config = dict(
    model='image classifier',
    train_examples=72500,
    norm='batchnorm',
    depths=[2, 2, 2, 2],
    kernel_size=3,
    loss='cross_entropy',
    beta2=0.95,
    lr_schedule='cosine',
)
Rows from block 2 of a small image classifier, named by matrix and row number. Rows with one number belong to one channel. Each number is 500 + 25 x the weight over its row's rms, rounded and kept within 0 to 999. All counts start at 0. Numbers have three digits each.
After each channel's rows are labels from the 100 images, of 14848, where the channel reaches its highest value: "strongest on" is what is common among them. Only what is clearly more common there than usual is listed. The data: Sentinel-2 satellite tiles (TerraMesh).
# convs1: 3x3 conv, stride 2 (model.blocks.2.convs.1.weight, 96x96x3x3, each kernel summed), inputs 0-95
# convs2: expand pointwise conv (model.blocks.2.convs.2.weight, 384x96x1x1, transposed), outputs 0-127

convs1.21:537520549518497505503544514509522486474506509507480515535489510556496475485492514510537521482531496449503506499523476507517503511516521494508529499500466517493555472460479511483506459506507539486502518470481508513483578449489463526474492494476523506513483483514465480482515504552534446515
convs2.21:495447489477508477512529501516502450486498531533533532438493468482533531513481503482525482486498518502481463533483508483439502543474545519496470486512477470466419498499519473523493463515492517524523481489490479479513468495523482490452517475444504511523516482503504500455513543473466528503530519502520461517497484459501502493483506503486494486529465499476494479485528523467538496519475
strongest on: snow or ice; main land cover: snow or ice

convs1.19:490513520492513484480460509441488467511563512471524498481512476441469521478494505509507540548492497481509490517518489511516480485516480538511468479512513442478425524493522468507496540492478496508473468490512523524458513528527532515496473510501518480482496460469482502470498479465497481508
convs2.19:493513524461456513466469504520461490487473487505489537460461508503505474474481469490478453497495535477515469536514536484517445480543442449478498491479479455507498496513504484477503503468500481504490500522458454492514475497488495465485508481462535446509494501486489479493528474514418518479476457509491512497501472527467479474447484453484504487464480488526549484510463464495454500489491
strongest on: main land cover: built area

convs1.53:494453504472524537497480507477501525523499558518475512543541522502460489472488521511490504452529520491536469461525500503523488500562535462505502496520510495472485529516524474520518476492479523481486507492524476508499502523498507479490450498533494501545485539487483469487494494491485470579
convs2.53:526526505519542547471548488499446456482529443487497497479507466487510508493510512448501512459492500498423507470518485450453477479485502514514521482486506507478499522515511466481513533493445537507485517507432438499498509532493514522529511537447456484544487500529488472535524483527474492523506536498507468495468517493521493507487520497494486532509532513533542503506519523517483496521494
strongest on: water

convs1.50:479448488530497525473512473475480527477485517546460508512500493509499514497433505495503545520495484496490492478498486512476484457512504514490518474464510504510494481520533453465515486465469487511477518535462495510508430463483477487492483508515509456504443494488489462476457491486552492501
convs2.50:509517526476482491513485548531480509521485502494472466454488495517511496488477481550499475530542440489515493531519512514483492525529445498526451483439482498517505487479454502505483517501495466558514557483498495497522509511484504472458566513490503526501485486475481544468485521461506458510503494472471509479504531548436489521460510518497450506482466499510474516514511483477486478550549
strongest on: main land cover: crops

convs1.16:544534530494557448514461522484479503496507507512516508497528490528504496475527479525487489495547516515521521489493537545518504476527443495532497506509470471517472517501553523505496467531513514495539481494498485556497446522526502462520506490483479494485513440497494533497501506500533522467
convs2.16:529513434508521476526506516528551503520505490485484541488463511524511521507490527536529495509504488520516473524507521510518463421519491478513488497526502509535493526502488532562509524531468529525515523498505510513481518537510495512498449458477523472505541485533529494500501492486477522494550522464458513533481506518525499528497486512482492473463480521501491497503523522520488521514502
strongest on: crops; built area; main land cover: crops

convs1.81:486509474467499509508510507408463475508492508468521500478480456502435488465514519498487523522487487458484492509528499489504455479503475517501495436533501444502446526480503454518484508499510490509471493503510511508501438512513496494497473489495502482513492501474474497478513507440521511509
convs2.81:499525540449483485444516516531494494436538507517502547504507498494540503501489469504491507490508543505495487532512541509481474520551474446509450496485512474491499499505495522518491516439509473547524495481469482489510440494512482427509540468477514471494495468502498529486479486494479488474514482526493499536522507544496479494479504510511498490456472531501495483534477471502486490498511
strongest on: built area; main land cover: built area

convs1.45:503541491501502502516489527506492493559484461495552499494523518551470481495562536506476480508501492494498502499525469475508486509512465485497517528588527483484488536515510512560521507523494518475500498485560495493498448508496514530518470464508459508496476538503503485492501516473499513482
convs2.45:504515462531505505496513529478468487493516475488495541489516530466526487512526547534473535518569526489476506467496512480480489493519513522444502523484528509476500464539515449512538503472445514471487473512453446464458511516497515493494483525497452490509517509490504482529520460493514513468521523461525503509497493500522475516517518511509499498499490544541514506491512488515524540517530
strongest on: built area; clouds

convs1.61:471504469473507466510514515466486482514492477483502487452472469534459507478524529512470512484502506458460534522511457482518478501486447481499448487558502506518463535451492461529469460548491502526483510471517513505485489522508499521526482546529505492485478513470490492481496514469521493512
convs2.61:514516512539515471471549489503519452473531502513514535499509530500517468492537498533470514503547540505522527486542486496500495506524473495470463512516506484501493489529498462521503535493457520514513484515487501501493503515487523428513482530456497509467524485496510496481550488485501525504536517505528492538521526518514494496520477504510547485439465504510509517547501511523521531509559
strongest on: built area

convs1.24:487494480501467515494506502431439490497512490506505503489492479489471496468483515430513520535461494467513436500521499464502437492515503483443516438504515456490471510497507473506494467502487471507478493511504481499493485501478490516479473483481505477514493506493465493494486516431525477504
convs2.24:500474545462480473463496514529479492447468496492491498466494493489507509487499448500469462462496456510483518517499537485462485504534480425496467488494480469480488497494485490513494495461475458552546493462509475480528457503517492481493534481492506469511487479494483513483476502491478484487496480488495480507518513548509493496445497505497509494469463537507502470518478407459446415492515
strongest on: main land cover: water; snow or ice

convs1.9:475472508493504513484481461468483498459511506526479520507509483528471481505458513487513536520505498471516488477512466499505473442530512516489512496495490488488449506512487478449517492427477500510471523511475496520502463444489447484486462497496505443503499479490481482457463509471546484521
convs2.9:515496499499459493470486528530488485494484469492503498473439490519510478473464492521528473487504467454501486530527530517509473508519446480514447458440459486501500481468440483489478478511469468513518535495469511485511502491494485436465545486481489466498475487476481509483506492497494470516538474505483502481486527528432451493474490505496441491485451488527494492504484461477498473525500
strongest on: flooded vegetation

convs1.49:509466490447529467514508512492497484501475497517489488446482469550478524493515474516486508469544515445462505475503491519535502484499441461488491484526491505512485520472459480519485411502522519507495497485488498485494503473514456504468481516518501471519507502471498474473506541524525487535
convs2.49:521474517515479510525534537534511479513479428449517476497473526513509492461506494505526496473514516535435528525503502510516487488506498512521448469504474532494470462523475484511521510460520493534524492489483482500467511535493475452526503501493523459482500487538503492500497470469539484542550545483499497538524486517553428492545467502534496497486479514508467473512471490513520521489476
strongest on: built area; main land cover: crops

convs1.36:481536470503501444491577544502546472499521516475514475500465485517502517498516482505481524456510538485496499494546514497536529504492470479493504514531492472496543522473490501513498516553503484484494469461512514476457484554480490496480496487462523499553516512466467492500521532509486501520
convs2.36:516512485508533527472546471480517463508511493470486508495512507503518477514523523392461510527496504465474473472525491479499516500495494501434526528477525512484520502527476503489514521455484519522527439515507395497478483474481521502480460477468455512481540499501504503552483471469515506463488489485531498520491451515489499501499527511515492509483473551494504511465512512534532523458505
strongest on: snow or ice; main land cover: snow or ice

convs1.12:519542496527538489463515489510508531502494539528506512522512513545510486544524516525476454458542503510542518476512539513485503502541486481531499508503462538502491519546510532480502519474500523440509502530486473519485477468453517462468508474494486523528525512474532481530485519530523497496
convs2.12:449514478468475483503515471526514423500528446509501496465481498468501483474469477479518520503512527506444509486489508490487482525489490512491495497483429500479456453536458501538492505450499498507509432462489461483480484539546491520495498518472531508523489514474508504423508499506476498482498517486519499521500471477519458480489466525460478457524499506483510499467541489478486477493499
strongest on: flooded vegetation

convs1.57:502490457514504469505527515510481509438478491483469496462461500530509498546497449493508490493487508498509489482509517519487474487490505500515493495448428513478505483504491520450469496488482490514503487563440490537517479468498504493459530508534478483507510496499544464504509527496563481498
convs2.57:518468519529484493494488502521497476509495497487483497531466471509496463495495518516535492459470516475518500499499511494526530497490474493536476468496443503514462475512423484515473506508497515513487470443492481508530535497527451472493504501517523482500489497458529482472485526517458464505490497493405513444486533488509491450508459529456483483502545467525478489484470494453504465533477
strongest on: main land cover: crops

convs1.67:549502535515512461502507486473494522521519467514571504504506564484498505503505511515508505552490524511472513493507526485477482477500499490535543482508484489510484505529499530506444517494509504511511520530527579479487480500566506443496500516510531475497525513520512536499503486506483538475
convs2.67:450452493485485514502496491465530501511506511515501528482494484504532493445510531506479503463517520481519501519459515504492512511508519508510537542513481517473505484513524519497482486535489481493520507534449471507499458494524527515533509503514524486506520470490528459493550480487516518478530476491545515481478506524489507530458499462481478478502513510527532517472504513507447508467517
strongest on: water; clouds

convs1.31:495518528496493474498431471499498480502564555465486522474544479488523513503500460489528531549496499495526494496484474517541514466517487542491483516503525485505464498536475509489543551487495491506476501478532509481500531507547473493502510507470516472475488471523484496468505474484454481533
convs2.31:489501512527474518459490505505447516481526503524486538501480473481525515476455487507522482495477460463485471518469496470502497479509434437504497509502456488503479515505524433466505457509460473479506496535431514458504492501471518497503512476470481489512481471500481491523512490515463500518492477512509504481497474501469502514494485487495509501511513498475525504502491470447464448502520
strongest on: snow or ice; main land cover: snow or ice

convs1.59:511478473507487480492472471480472523499482516505493483465513499525502514470487502482485504577490466490501494487487497486515508504506465535477486566502514513510499507522521555504531520476524484479514564470507494450540426495508482497490487497508501489489502546521481492500433497474453502489
convs2.59:486480452492497489501534479484468483524466501456497497477452494488518426468537509512528496483493501478512516515471486478532521507533509520509534510479499508485464482516510463461510481530482465479469461496447508502449463474488544488508471497456503499459498474459489511508492483462507514447501508505489483517484507539472490537500441508488507451497521511547499534484483518515471502476519
strongest on: clouds

convs1.72:552533476510493479462511499511484492481469447504505533474457512523510452524531542481474496521495488486496513461508525469492483505495502557481518513495500516491506513516495532470528516499461493423486472491466484487519483490501466482469525459487484499470508533521530495542480486503505503441
convs2.72:479479503467500522515500486522502470469515529453471512517474495521473498531470511499525527509484522525505478502439444518481544521500507505508460509479506483450490468502500511522492518516527490487505538493522522505483501508482478456486471469503491497474518480511496522527505501449527535499469449486485519475503474488516517497507479529501498479524517528438433490486499499515492474514501
strongest on: water; crops; built area; main land cover: crops

convs1.77:497535531534518538491482507509532505501482541494480502563527524528517491544513516516506471467537506521560500496494513523510523510547508484534526498514505503488504475559469507501536482506476534417512476513519470519492506501473509494499511476449471517507500472499513468502478485514504461512
convs2.77:458511485484504507495512469521497426494521448491494514495483493464528507500488492467500498514512535532439504496455520463513471543507487512497497496489512498429466486505526470529526512474498533476485485502492442479496486531500528511503499533440513470520459509477536510524516478505472525508502491504507476510505484486499507517487498506455489509521506508526521499493547499493493496507472
strongest on: water; snow or ice; flooded vegetation

convs1.0:483473463484525494542525524496506490495460520499502496529495478544465503453503508520539503467544521488518489517508469509512513537524481452514477523528500491463485528473491449514487479477492531517467520436516529486491509499505489535495491521511491529541469505456460508506526514497502463558
convs2.0:510510524507535453497551500502507409530563505494513467496503514491518524502497490456529521471522516479475492497489489514499496508486498498513469471481516526498455541506471491488466501520507529534528474455510474494498484496503528468518541507499481531509461470543506489469496488492491496534488525476537430529485545511516505494490509507535518518510497508514471468502502520498519526468493
strongest on: flooded vegetation

convs1.40:482550504496529518515509520528536459517504506469537518559522503532485504526545521527478496440543534497536499485523501502526513499525474479524497501550471470466479495513469479523495473518505526445490476476539481502471492512512513487520496491436471516535494493461513495496513495494510494518
convs2.40:489511502476514531503510479525505459471510417486463515477429521491493501519482509493514522506542508500451495529473500488485450503498496517497469506505496466494492493544534468531492523489487503517514479519470441516511487551507481474505520482482488481512484525506515519525516451497469505534518495523524493522492473459537486525484503519483504532520494478512513448493538506484509485510480
strongest on: water; flooded vegetation

convs1.76:538504475509483471488543502509465496487468471507509481508475506533494449508498479473472495523490495472481473458541532454526468480498513489469504476500463476495558501499494547470508488511474482503531501486469513481471486493483452429475492474475479474528540484476503526512509526531473493489
convs2.76:511508502474496489480483504526485499506482483479491523504437512526503498533483507489515433530491489490505453518547495499477507509510516481524449515511484499538489472527466502518482540464518464538512431475483494511488504492532489474502514447493515520539528508493454500483448515462492465499494500542530521481480512550483483424521493574524469497490519520496492490477547539510540484482482
strongest on: main land cover: crops

convs1.5:521451482489502484528490498485478487440537457490486512510485485502486437485457479489504535527486493492510469500470492488427490500529490516503487495459489480492479504502508507469478505442478488522466505496453531482505471457519468514473492456501525488502535500477468529508528512501492501446
convs2.5:545449497486479503493487511493498492505537481513489481511512502475474529454486526493527536471502480439513466521508511508510516496490485522555489524506489444501493481503494495516473459506521499485504482466479496445454481463501477488524540421505568511499514490482512518486497460518520445482522513514529530492470539526475494491486454493517453489518482451496463491462523497493497497456481
strongest on: crops; main land cover: crops

convs1.44:476484500552489492494484490513512477513524519570537462492509509537535508486502519463470491502499480496496493490492495513507522501532474560500529549510532560526529492511520525501568517479505495480482549475509513454521461488474461514525494494477520484486475494531483521488465485480486511484
convs2.44:473465457488495506500551482471476487535482501416503534482476485481509458500509509519525495503501482479476518505476477487529517512517511504514513528469535514471441462541518463470529478525477497474481494507464510471457483473479518486509464494437504492481515470467491491512522494458484515454505488472467496480487507513514485534504480532490501464510535513531512526481509512485471503499521
strongest on: clouds; main land cover: trees