Rows from block 2 of a small image classifier, named by matrix and row number. Rows with one number belong to one channel. Each number is 200 + 30 x the weight over its row's rms, rounded and kept within 0 to 999. All counts start at 0. After the name is the row's rms in percent of the matrix's.
After each channel's rows are labels from the 100 images, of 14848, where the channel reaches its highest value: "responds to" is what is common among them. Only what is clearly more common there than usual is listed. The data: Sentinel-2 satellite tiles (TerraMesh).
# convs1: 3x3 conv, stride 2 (model.blocks.2.convs.1.weight, 96x96x3x3, each kernel summed), inputs 0-95
# convs2: expand pointwise conv (model.blocks.2.convs.2.weight, 384x96x1x1, transposed), outputs 0-127

convs1.43,074,173,211,229,202,244,201,161,187,222,200,224,229,204,275,216,224,189,161,209,213,214,123,224,239,230,230,141,247,211,210,195,206,184,244,244,196,206,216,235,211,174,216,209,212,185,229,246,222,234,189,162,190,253,184,188,252,232,192,222,196,245,204,192,155,211,204,208,193,219,198,240,202,219,226,240,249,198,226,221,197,138,286,225,207,169,158,218,241,232,212,182,189,196,211,215,149
convs2.43,099,166,211,145,195,158,246,196,181,213,214,236,167,254,226,187,234,222,216,161,172,184,219,209,244,202,182,198,231,245,205,184,202,191,223,222,174,275,193,175,201,201,173,177,218,175,190,198,246,199,190,211,183,219,204,249,204,183,209,238,153,240,192,174,190,213,182,195,200,192,220,199,177,143,225,192,242,215,211,215,170,174,232,173,239,209,203,127,245,186,192,220,193,195,151,194,168,233,188,185,191,207,168,193,167,220,112,209,227,184,170,163,62,179,169,187,187,164,222,239,237,178,220,206,224,160,179,201,222
responds to: crops; built area; main land cover: crops

convs1.71,111,236,225,167,207,211,235,203,247,176,217,241,188,159,197,92,186,207,204,204,167,200,177,210,201,222,179,193,222,172,160,211,214,198,195,211,205,197,132,205,183,155,209,187,174,201,224,213,203,243,141,129,199,202,226,207,205,169,183,177,153,179,189,239,217,187,154,207,185,135,215,187,243,203,192,185,182,185,201,222,187,174,202,190,147,198,211,216,183,211,236,248,169,224,169,245,109
convs2.71,092,175,203,183,144,240,249,219,164,193,191,210,214,210,191,215,184,189,200,168,216,197,192,216,225,194,213,220,196,143,212,176,157,235,185,228,198,148,212,180,235,224,208,193,165,232,214,194,203,170,174,229,192,189,232,143,170,198,236,196,171,216,206,203,201,164,205,199,159,201,194,163,190,192,205,207,203,263,161,183,185,188,216,206,237,259,238,207,145,244,232,178,188,181,238,150,193,198,173,195,202,270,199,172,210,205,271,191,204,196,211,159,232,185,178,196,207,166,200,109,146,179,220,218,234,184,218,177,188
responds to: main land cover: trees

convs1.17,133,239,181,150,215,217,168,232,168,153,227,198,196,102,195,213,183,176,210,191,168,152,250,208,204,223,161,202,217,232,215,214,219,166,191,220,221,230,140,154,231,132,207,199,206,181,206,239,163,204,151,168,206,188,202,188,185,186,214,104,199,235,124,174,236,224,203,210,187,159,214,206,213,220,137,227,203,198,202,211,197,218,218,177,197,206,194,190,170,165,165,202,196,229,207,175,214
convs2.17,102,240,175,217,199,207,179,143,192,207,198,198,170,225,190,190,224,190,172,192,204,154,209,176,172,221,195,194,195,263,193,188,142,214,152,221,170,236,240,229,223,188,200,200,175,186,230,261,199,134,227,214,188,198,188,217,142,148,198,194,165,186,219,177,237,227,165,213,125,192,225,196,217,188,205,228,162,200,232,234,200,213,252,197,158,206,196,173,196,206,169,214,202,293,203,163,225,193,209,229,179,195,86,157,242,219,172,187,220,213,184,175,179,125,180,219,246,147,245,216,201,197,195,218,158,205,200,188,139
responds to: trees; flooded vegetation

convs1.64,061,175,169,193,159,192,205,170,202,188,201,209,148,184,199,216,193,221,206,165,189,216,214,148,255,193,178,223,198,200,246,217,165,229,190,233,226,181,214,285,223,176,167,185,170,108,234,187,128,185,165,164,236,209,179,227,198,200,194,173,214,245,157,209,192,214,156,239,176,171,182,201,195,117,210,185,223,239,220,195,255,185,201,180,247,198,209,176,168,207,192,221,236,181,238,217,183
convs2.64,115,219,156,194,194,221,146,211,217,265,200,232,201,215,214,233,93,216,212,195,175,210,202,235,167,158,200,175,218,200,229,175,200,197,183,196,225,207,196,213,176,215,192,231,258,192,186,194,217,226,192,187,214,162,147,156,237,201,184,196,134,206,218,198,187,262,209,236,211,228,176,194,199,209,204,125,217,192,204,234,190,153,230,187,241,187,131,162,202,208,208,229,250,203,209,208,214,233,173,110,109,171,188,201,226,244,195,178,170,208,189,227,168,194,160,236,216,175,239,171,196,215,195,172,195,181,209,263,264
responds to: snow or ice; main land cover: snow or ice

convs1.85,058,191,151,197,144,238,152,165,127,200,151,159,208,154,274,152,166,174,261,182,151,172,150,194,239,190,183,180,198,224,242,164,229,235,190,262,224,161,190,189,243,235,183,177,223,213,212,224,203,196,187,165,180,248,193,221,219,200,203,207,186,146,208,215,189,176,206,182,222,179,230,254,193,221,214,205,166,237,215,208,224,181,212,174,242,222,195,201,196,187,172,182,215,199,226,180,175
convs2.85,099,178,195,177,171,151,196,242,204,233,214,231,182,225,205,182,240,230,247,155,195,204,211,203,256,174,164,223,201,172,170,208,206,206,203,238,152,205,206,199,175,232,162,192,172,189,195,195,199,255,214,139,171,224,183,190,230,234,202,229,221,185,205,162,182,201,226,232,250,180,167,213,189,230,208,137,256,175,189,212,196,178,235,191,220,253,151,171,247,148,209,194,194,159,146,225,222,219,181,146,204,196,175,225,186,203,169,234,179,228,119,172,133,207,169,169,187,199,224,232,239,204,188,153,232,179,186,177,231
responds to: snow or ice

convs1.83,090,197,207,213,210,257,188,171,148,219,175,192,220,171,272,245,192,155,244,232,189,189,239,203,209,206,184,228,247,181,262,150,260,211,167,226,244,172,227,154,243,216,183,184,251,215,214,241,185,175,195,135,188,234,186,246,218,177,191,179,212,190,217,181,228,230,217,170,214,186,185,254,203,195,173,180,161,189,179,203,223,185,257,205,221,206,181,163,206,213,204,177,215,224,243,165,251
convs2.83,099,214,194,204,190,105,213,205,238,194,233,178,148,201,216,182,209,208,186,163,130,156,234,189,170,207,152,197,196,242,198,171,203,205,192,243,194,257,226,205,236,183,167,127,190,131,202,201,187,173,218,154,183,215,228,190,199,176,223,225,212,219,228,188,244,199,228,202,188,123,206,248,214,188,242,188,169,186,171,229,154,154,188,200,214,209,203,161,192,176,178,214,198,178,131,202,219,235,219,138,191,181,200,217,242,216,203,201,174,207,175,202,142,217,223,169,187,153,228,223,201,237,231,191,194,184,175,219,190
responds to: main land cover: crops

convs1.38,069,192,233,187,196,217,132,193,243,193,228,178,247,232,188,160,214,249,178,152,177,222,214,234,221,269,250,190,163,181,156,207,208,192,202,197,180,134,227,226,192,182,191,162,207,162,176,194,215,179,231,191,244,238,205,236,230,218,267,212,221,205,216,186,183,176,250,183,224,209,203,195,168,228,196,218,184,126,151,216,203,228,216,168,161,180,199,184,271,167,204,216,196,173,214,218,151
convs2.38,097,156,196,156,222,201,199,181,188,208,252,205,204,207,196,213,134,180,208,197,169,195,262,231,131,156,188,223,224,244,168,191,205,197,201,229,221,255,137,209,183,199,219,204,185,201,198,218,209,219,186,189,193,226,167,194,217,216,178,241,198,219,218,203,187,237,208,163,231,172,210,201,208,220,220,199,258,203,210,194,162,142,206,222,194,238,205,124,217,177,180,222,226,192,175,242,176,233,198,235,184,189,117,200,220,265,203,181,219,224,181,239,162,207,131,198,185,212,201,173,219,157,158,242,235,184,197,225,187
responds to: crops; built area; main land cover: crops

convs1.30,134,228,186,148,216,206,209,218,221,187,218,220,167,71,214,195,169,158,220,207,179,160,223,219,168,202,129,169,204,194,233,206,205,229,218,211,198,208,171,196,194,159,220,185,198,210,225,196,163,219,139,106,173,210,210,202,186,188,193,122,182,208,134,181,199,209,191,200,201,130,220,205,220,190,137,221,170,217,202,222,174,181,210,189,199,230,168,197,178,202,194,192,200,209,208,215,197
convs2.30,104,221,176,180,172,179,200,153,192,255,206,186,200,216,184,161,207,175,183,154,236,180,186,182,204,230,181,222,210,222,217,201,167,211,128,202,131,213,238,221,200,178,186,181,146,198,218,254,157,133,180,190,159,221,208,155,163,154,222,209,177,177,220,193,212,223,177,211,152,162,173,181,160,216,218,177,166,207,214,241,157,200,218,221,183,220,200,185,206,188,194,176,170,228,202,152,223,196,230,183,221,241,173,101,202,201,161,176,228,205,197,154,207,96,188,187,232,154,213,135,136,157,208,186,151,215,222,167,148
responds to: trees; main land cover: trees; flooded vegetation

convs1.62,139,233,210,187,237,208,214,207,243,167,221,218,184,94,199,203,187,176,212,184,179,174,222,225,189,219,136,171,203,212,201,209,210,203,209,202,203,208,111,200,193,137,212,182,189,240,216,203,202,216,132,124,194,211,229,194,190,163,202,135,180,200,137,206,205,195,198,191,224,129,223,202,212,211,114,212,157,217,200,223,188,207,195,179,170,215,162,213,192,189,178,194,178,218,220,211,175
convs2.62,103,213,185,182,186,208,197,165,173,233,186,202,210,208,188,174,199,155,187,141,217,148,182,195,183,232,205,246,224,223,223,192,143,197,161,212,149,186,222,208,186,175,182,204,138,210,230,259,151,145,201,207,154,206,218,152,163,165,238,207,165,180,244,190,235,213,158,227,154,187,195,181,198,201,220,182,167,222,197,215,181,197,224,208,185,227,193,189,191,205,213,169,179,232,183,137,222,204,222,212,197,259,166,113,203,170,190,173,209,203,215,153,223,86,188,182,222,163,239,118,147,145,218,209,156,187,213,189,173
responds to: main land cover: trees

convs1.14,098,190,263,250,202,218,233,148,193,225,197,196,218,236,184,206,203,213,202,249,251,256,214,188,196,234,229,177,200,246,164,214,200,193,232,266,179,189,207,258,203,183,189,205,229,188,206,228,253,175,231,223,180,163,180,196,268,195,214,221,229,202,194,182,197,95,205,135,215,262,186,227,174,193,187,186,234,220,203,167,161,201,144,225,203,174,176,196,206,213,181,179,195,184,200,226,182
convs2.14,098,134,216,154,183,171,227,196,165,206,188,187,179,193,259,130,192,187,230,197,213,222,162,260,181,192,200,205,195,158,199,209,236,226,216,83,208,194,147,228,169,207,171,219,191,190,200,174,239,197,170,246,208,172,196,199,196,230,125,206,239,204,206,171,222,155,188,175,239,151,126,164,165,189,228,206,254,225,196,205,220,184,200,194,224,198,216,157,217,195,245,242,202,225,200,215,173,228,208,198,199,179,169,167,192,197,207,162,266,164,248,197,182,178,223,215,198,212,228,230,196,164,215,214,209,183,197,242,212
responds to: water

convs1.18,068,197,199,184,185,228,148,248,251,247,203,220,191,184,197,141,157,158,201,207,156,228,208,205,153,206,201,188,206,171,224,147,210,240,208,214,175,185,224,218,202,182,199,187,223,211,196,213,172,185,191,101,188,189,213,231,174,205,202,175,154,120,231,176,176,188,189,235,246,178,248,225,169,151,217,262,184,176,206,199,202,232,181,179,223,188,140,179,208,210,194,241,202,194,266,218,196
convs2.18,098,176,199,153,183,170,186,155,189,206,218,193,211,195,192,200,170,204,208,230,199,190,206,194,256,208,167,157,189,217,204,180,184,201,148,191,178,224,196,223,205,170,207,234,203,184,216,191,145,204,227,151,137,187,161,146,175,182,212,263,187,217,179,206,175,229,217,181,206,159,153,188,198,236,200,179,156,154,207,208,156,171,195,188,195,208,200,195,181,228,188,182,237,189,215,202,164,235,201,180,153,247,202,214,228,175,152,172,169,224,136,253,203,208,135,144,169,213,195,138,171,146,242,190,161,212,179,227,218
responds to: main land cover: crops

convs1.34,053,196,170,225,206,165,215,203,179,230,212,215,183,170,287,172,159,210,220,227,197,234,186,246,197,244,160,179,168,228,178,167,161,181,241,203,198,166,198,178,200,180,208,218,139,222,155,185,202,139,135,159,203,214,205,199,198,226,215,157,177,196,196,182,145,200,217,135,214,140,206,251,150,245,192,249,208,197,225,197,218,244,238,205,193,181,181,167,207,235,219,221,229,174,212,173,177
convs2.34,096,153,274,206,185,191,231,193,185,162,174,229,174,163,270,207,211,221,253,203,208,196,158,194,278,155,208,253,156,145,253,187,208,206,205,199,126,188,140,190,200,175,165,214,198,211,212,193,187,228,229,157,200,181,188,193,247,189,190,205,209,201,181,156,209,179,199,208,209,191,200,218,226,217,186,172,213,212,165,174,220,172,201,195,237,211,186,242,220,120,203,190,207,191,219,276,184,216,222,148,203,177,167,253,143,173,162,258,107,192,167,197,224,229,167,197,133,203,164,206,207,204,244,174,230,203,167,212,199
responds to: snow or ice; main land cover: snow or ice

convs1.37,115,156,197,193,175,159,200,167,196,203,130,114,202,229,209,201,222,212,108,181,189,211,217,172,203,192,227,207,156,220,192,180,130,178,179,191,174,214,211,200,189,179,122,196,188,206,205,202,188,173,213,172,201,173,184,216,161,224,215,211,169,221,192,203,160,190,220,216,179,204,240,271,128,264,196,212,238,192,239,162,234,206,190,202,208,223,180,198,215,224,175,205,224,132,214,200,188
convs2.37,091,145,208,212,140,215,183,176,191,227,202,185,164,159,209,228,199,204,211,191,219,176,225,213,241,179,206,151,169,156,222,194,179,206,171,209,236,173,193,237,175,147,193,239,214,164,144,172,241,225,205,186,160,217,175,216,150,224,230,160,229,208,154,227,198,253,284,159,197,215,182,215,227,178,190,251,222,234,186,231,181,178,188,240,240,221,175,213,238,195,157,230,191,215,179,197,202,162,180,240,192,160,179,193,207,166,214,214,196,141,195,192,189,250,205,233,163,225,187,252,258,195,247,168,221,188,161,192,232
responds to: snow or ice

convs1.88,097,178,209,229,215,180,187,187,172,238,201,207,200,205,238,179,195,235,156,180,190,213,249,230,264,260,244,220,175,189,191,210,216,219,219,181,233,162,231,254,238,239,184,136,194,210,214,209,235,183,240,203,227,251,202,199,204,148,197,211,225,223,217,260,219,218,173,178,263,207,203,228,171,173,199,239,192,208,216,199,239,218,245,156,201,203,203,222,250,189,159,194,228,217,280,254,171
convs2.88,094,158,153,223,192,191,195,210,222,204,197,187,176,199,197,200,155,213,228,193,183,175,227,240,209,188,216,242,207,199,232,198,238,197,222,190,221,165,188,244,145,204,209,224,230,181,207,222,230,229,187,234,229,191,205,238,219,170,176,200,244,201,187,167,207,201,233,199,233,232,147,171,219,195,178,132,224,258,173,211,224,147,177,171,206,244,177,170,227,193,241,219,233,156,195,225,189,246,163,103,137,190,238,225,215,217,217,210,221,224,197,189,210,200,212,222,216,218,258,223,204,201,203,189,204,180,184,262,244
responds to: snow or ice; main land cover: snow or ice

convs1.68,093,219,266,209,239,244,169,222,277,237,229,205,208,214,168,218,219,234,218,223,222,229,253,241,202,233,233,232,236,214,175,227,239,192,218,243,213,181,226,225,216,176,207,222,237,180,210,234,217,250,244,202,225,177,196,248,246,219,234,215,215,231,168,197,211,126,207,257,204,217,215,230,226,172,164,247,204,216,176,223,156,194,145,222,189,173,245,214,216,206,208,178,188,212,248,205,198
convs2.68,097,166,197,187,206,153,216,198,201,177,232,197,206,203,208,222,140,200,161,184,158,231,194,226,122,199,218,202,200,207,224,200,206,234,203,213,187,237,141,184,189,192,196,176,209,208,206,204,192,189,194,181,186,209,208,174,233,179,204,252,202,213,169,204,213,147,175,164,198,187,185,186,187,195,271,245,217,210,203,142,229,175,213,170,198,195,199,143,190,270,188,238,169,177,143,218,195,216,241,144,186,257,181,216,212,195,193,233,255,203,163,233,180,190,138,205,224,206,222,181,178,204,229,176,174,177,138,207,201
responds to: clouds

convs1.58,131,167,210,198,181,171,171,215,172,194,146,104,236,222,204,189,226,209,215,182,214,219,207,142,187,124,206,194,145,231,194,179,158,202,146,192,126,172,188,171,145,220,149,205,226,193,180,163,225,218,212,238,180,185,153,206,214,238,200,229,207,206,213,200,189,223,200,249,162,232,229,163,202,218,225,206,186,164,188,142,186,206,190,189,181,164,221,194,153,232,167,215,182,176,164,179,192
convs2.58,098,190,200,218,192,221,184,185,219,180,207,106,216,166,177,208,204,197,206,191,220,152,146,180,211,182,248,210,239,164,186,144,200,180,191,190,244,187,182,188,152,182,199,212,171,195,197,178,207,186,222,165,175,178,189,194,203,246,175,137,240,196,136,181,198,213,199,183,197,175,178,147,224,151,179,220,198,186,215,207,196,182,166,174,153,191,178,207,103,167,215,178,173,149,178,214,194,158,190,222,228,219,215,183,242,188,239,195,227,145,189,186,225,251,220,160,180,278,216,220,178,211,166,163,141,206,174,154,222
responds to: clouds; main land cover: trees

convs1.3,085,282,214,160,210,214,188,191,223,196,206,191,197,187,194,156,200,270,173,207,192,233,235,199,198,166,191,209,213,125,176,251,211,187,185,197,229,206,199,203,210,211,191,172,213,152,193,232,197,244,188,189,150,189,222,187,202,256,260,163,194,236,244,182,218,193,253,191,198,194,196,194,193,205,289,150,186,187,221,171,191,190,204,183,249,245,271,170,157,202,206,206,252,230,177,218,187
convs2.3,094,185,202,144,175,198,256,204,226,170,177,201,192,233,256,195,139,192,191,187,200,180,242,166,157,196,205,227,178,232,193,201,190,211,137,208,196,258,216,206,219,200,229,196,216,195,218,216,210,221,234,200,210,192,227,218,212,238,230,160,197,233,193,214,207,249,249,132,187,191,191,188,203,198,169,215,213,214,276,138,170,233,210,250,223,217,215,182,165,144,198,233,175,185,225,237,203,209,192,146,213,195,196,131,213,276,226,213,225,180,219,218,172,188,144,172,196,239,227,186,231,161,214,225,229,193,222,143,225
responds to: clouds; main land cover: trees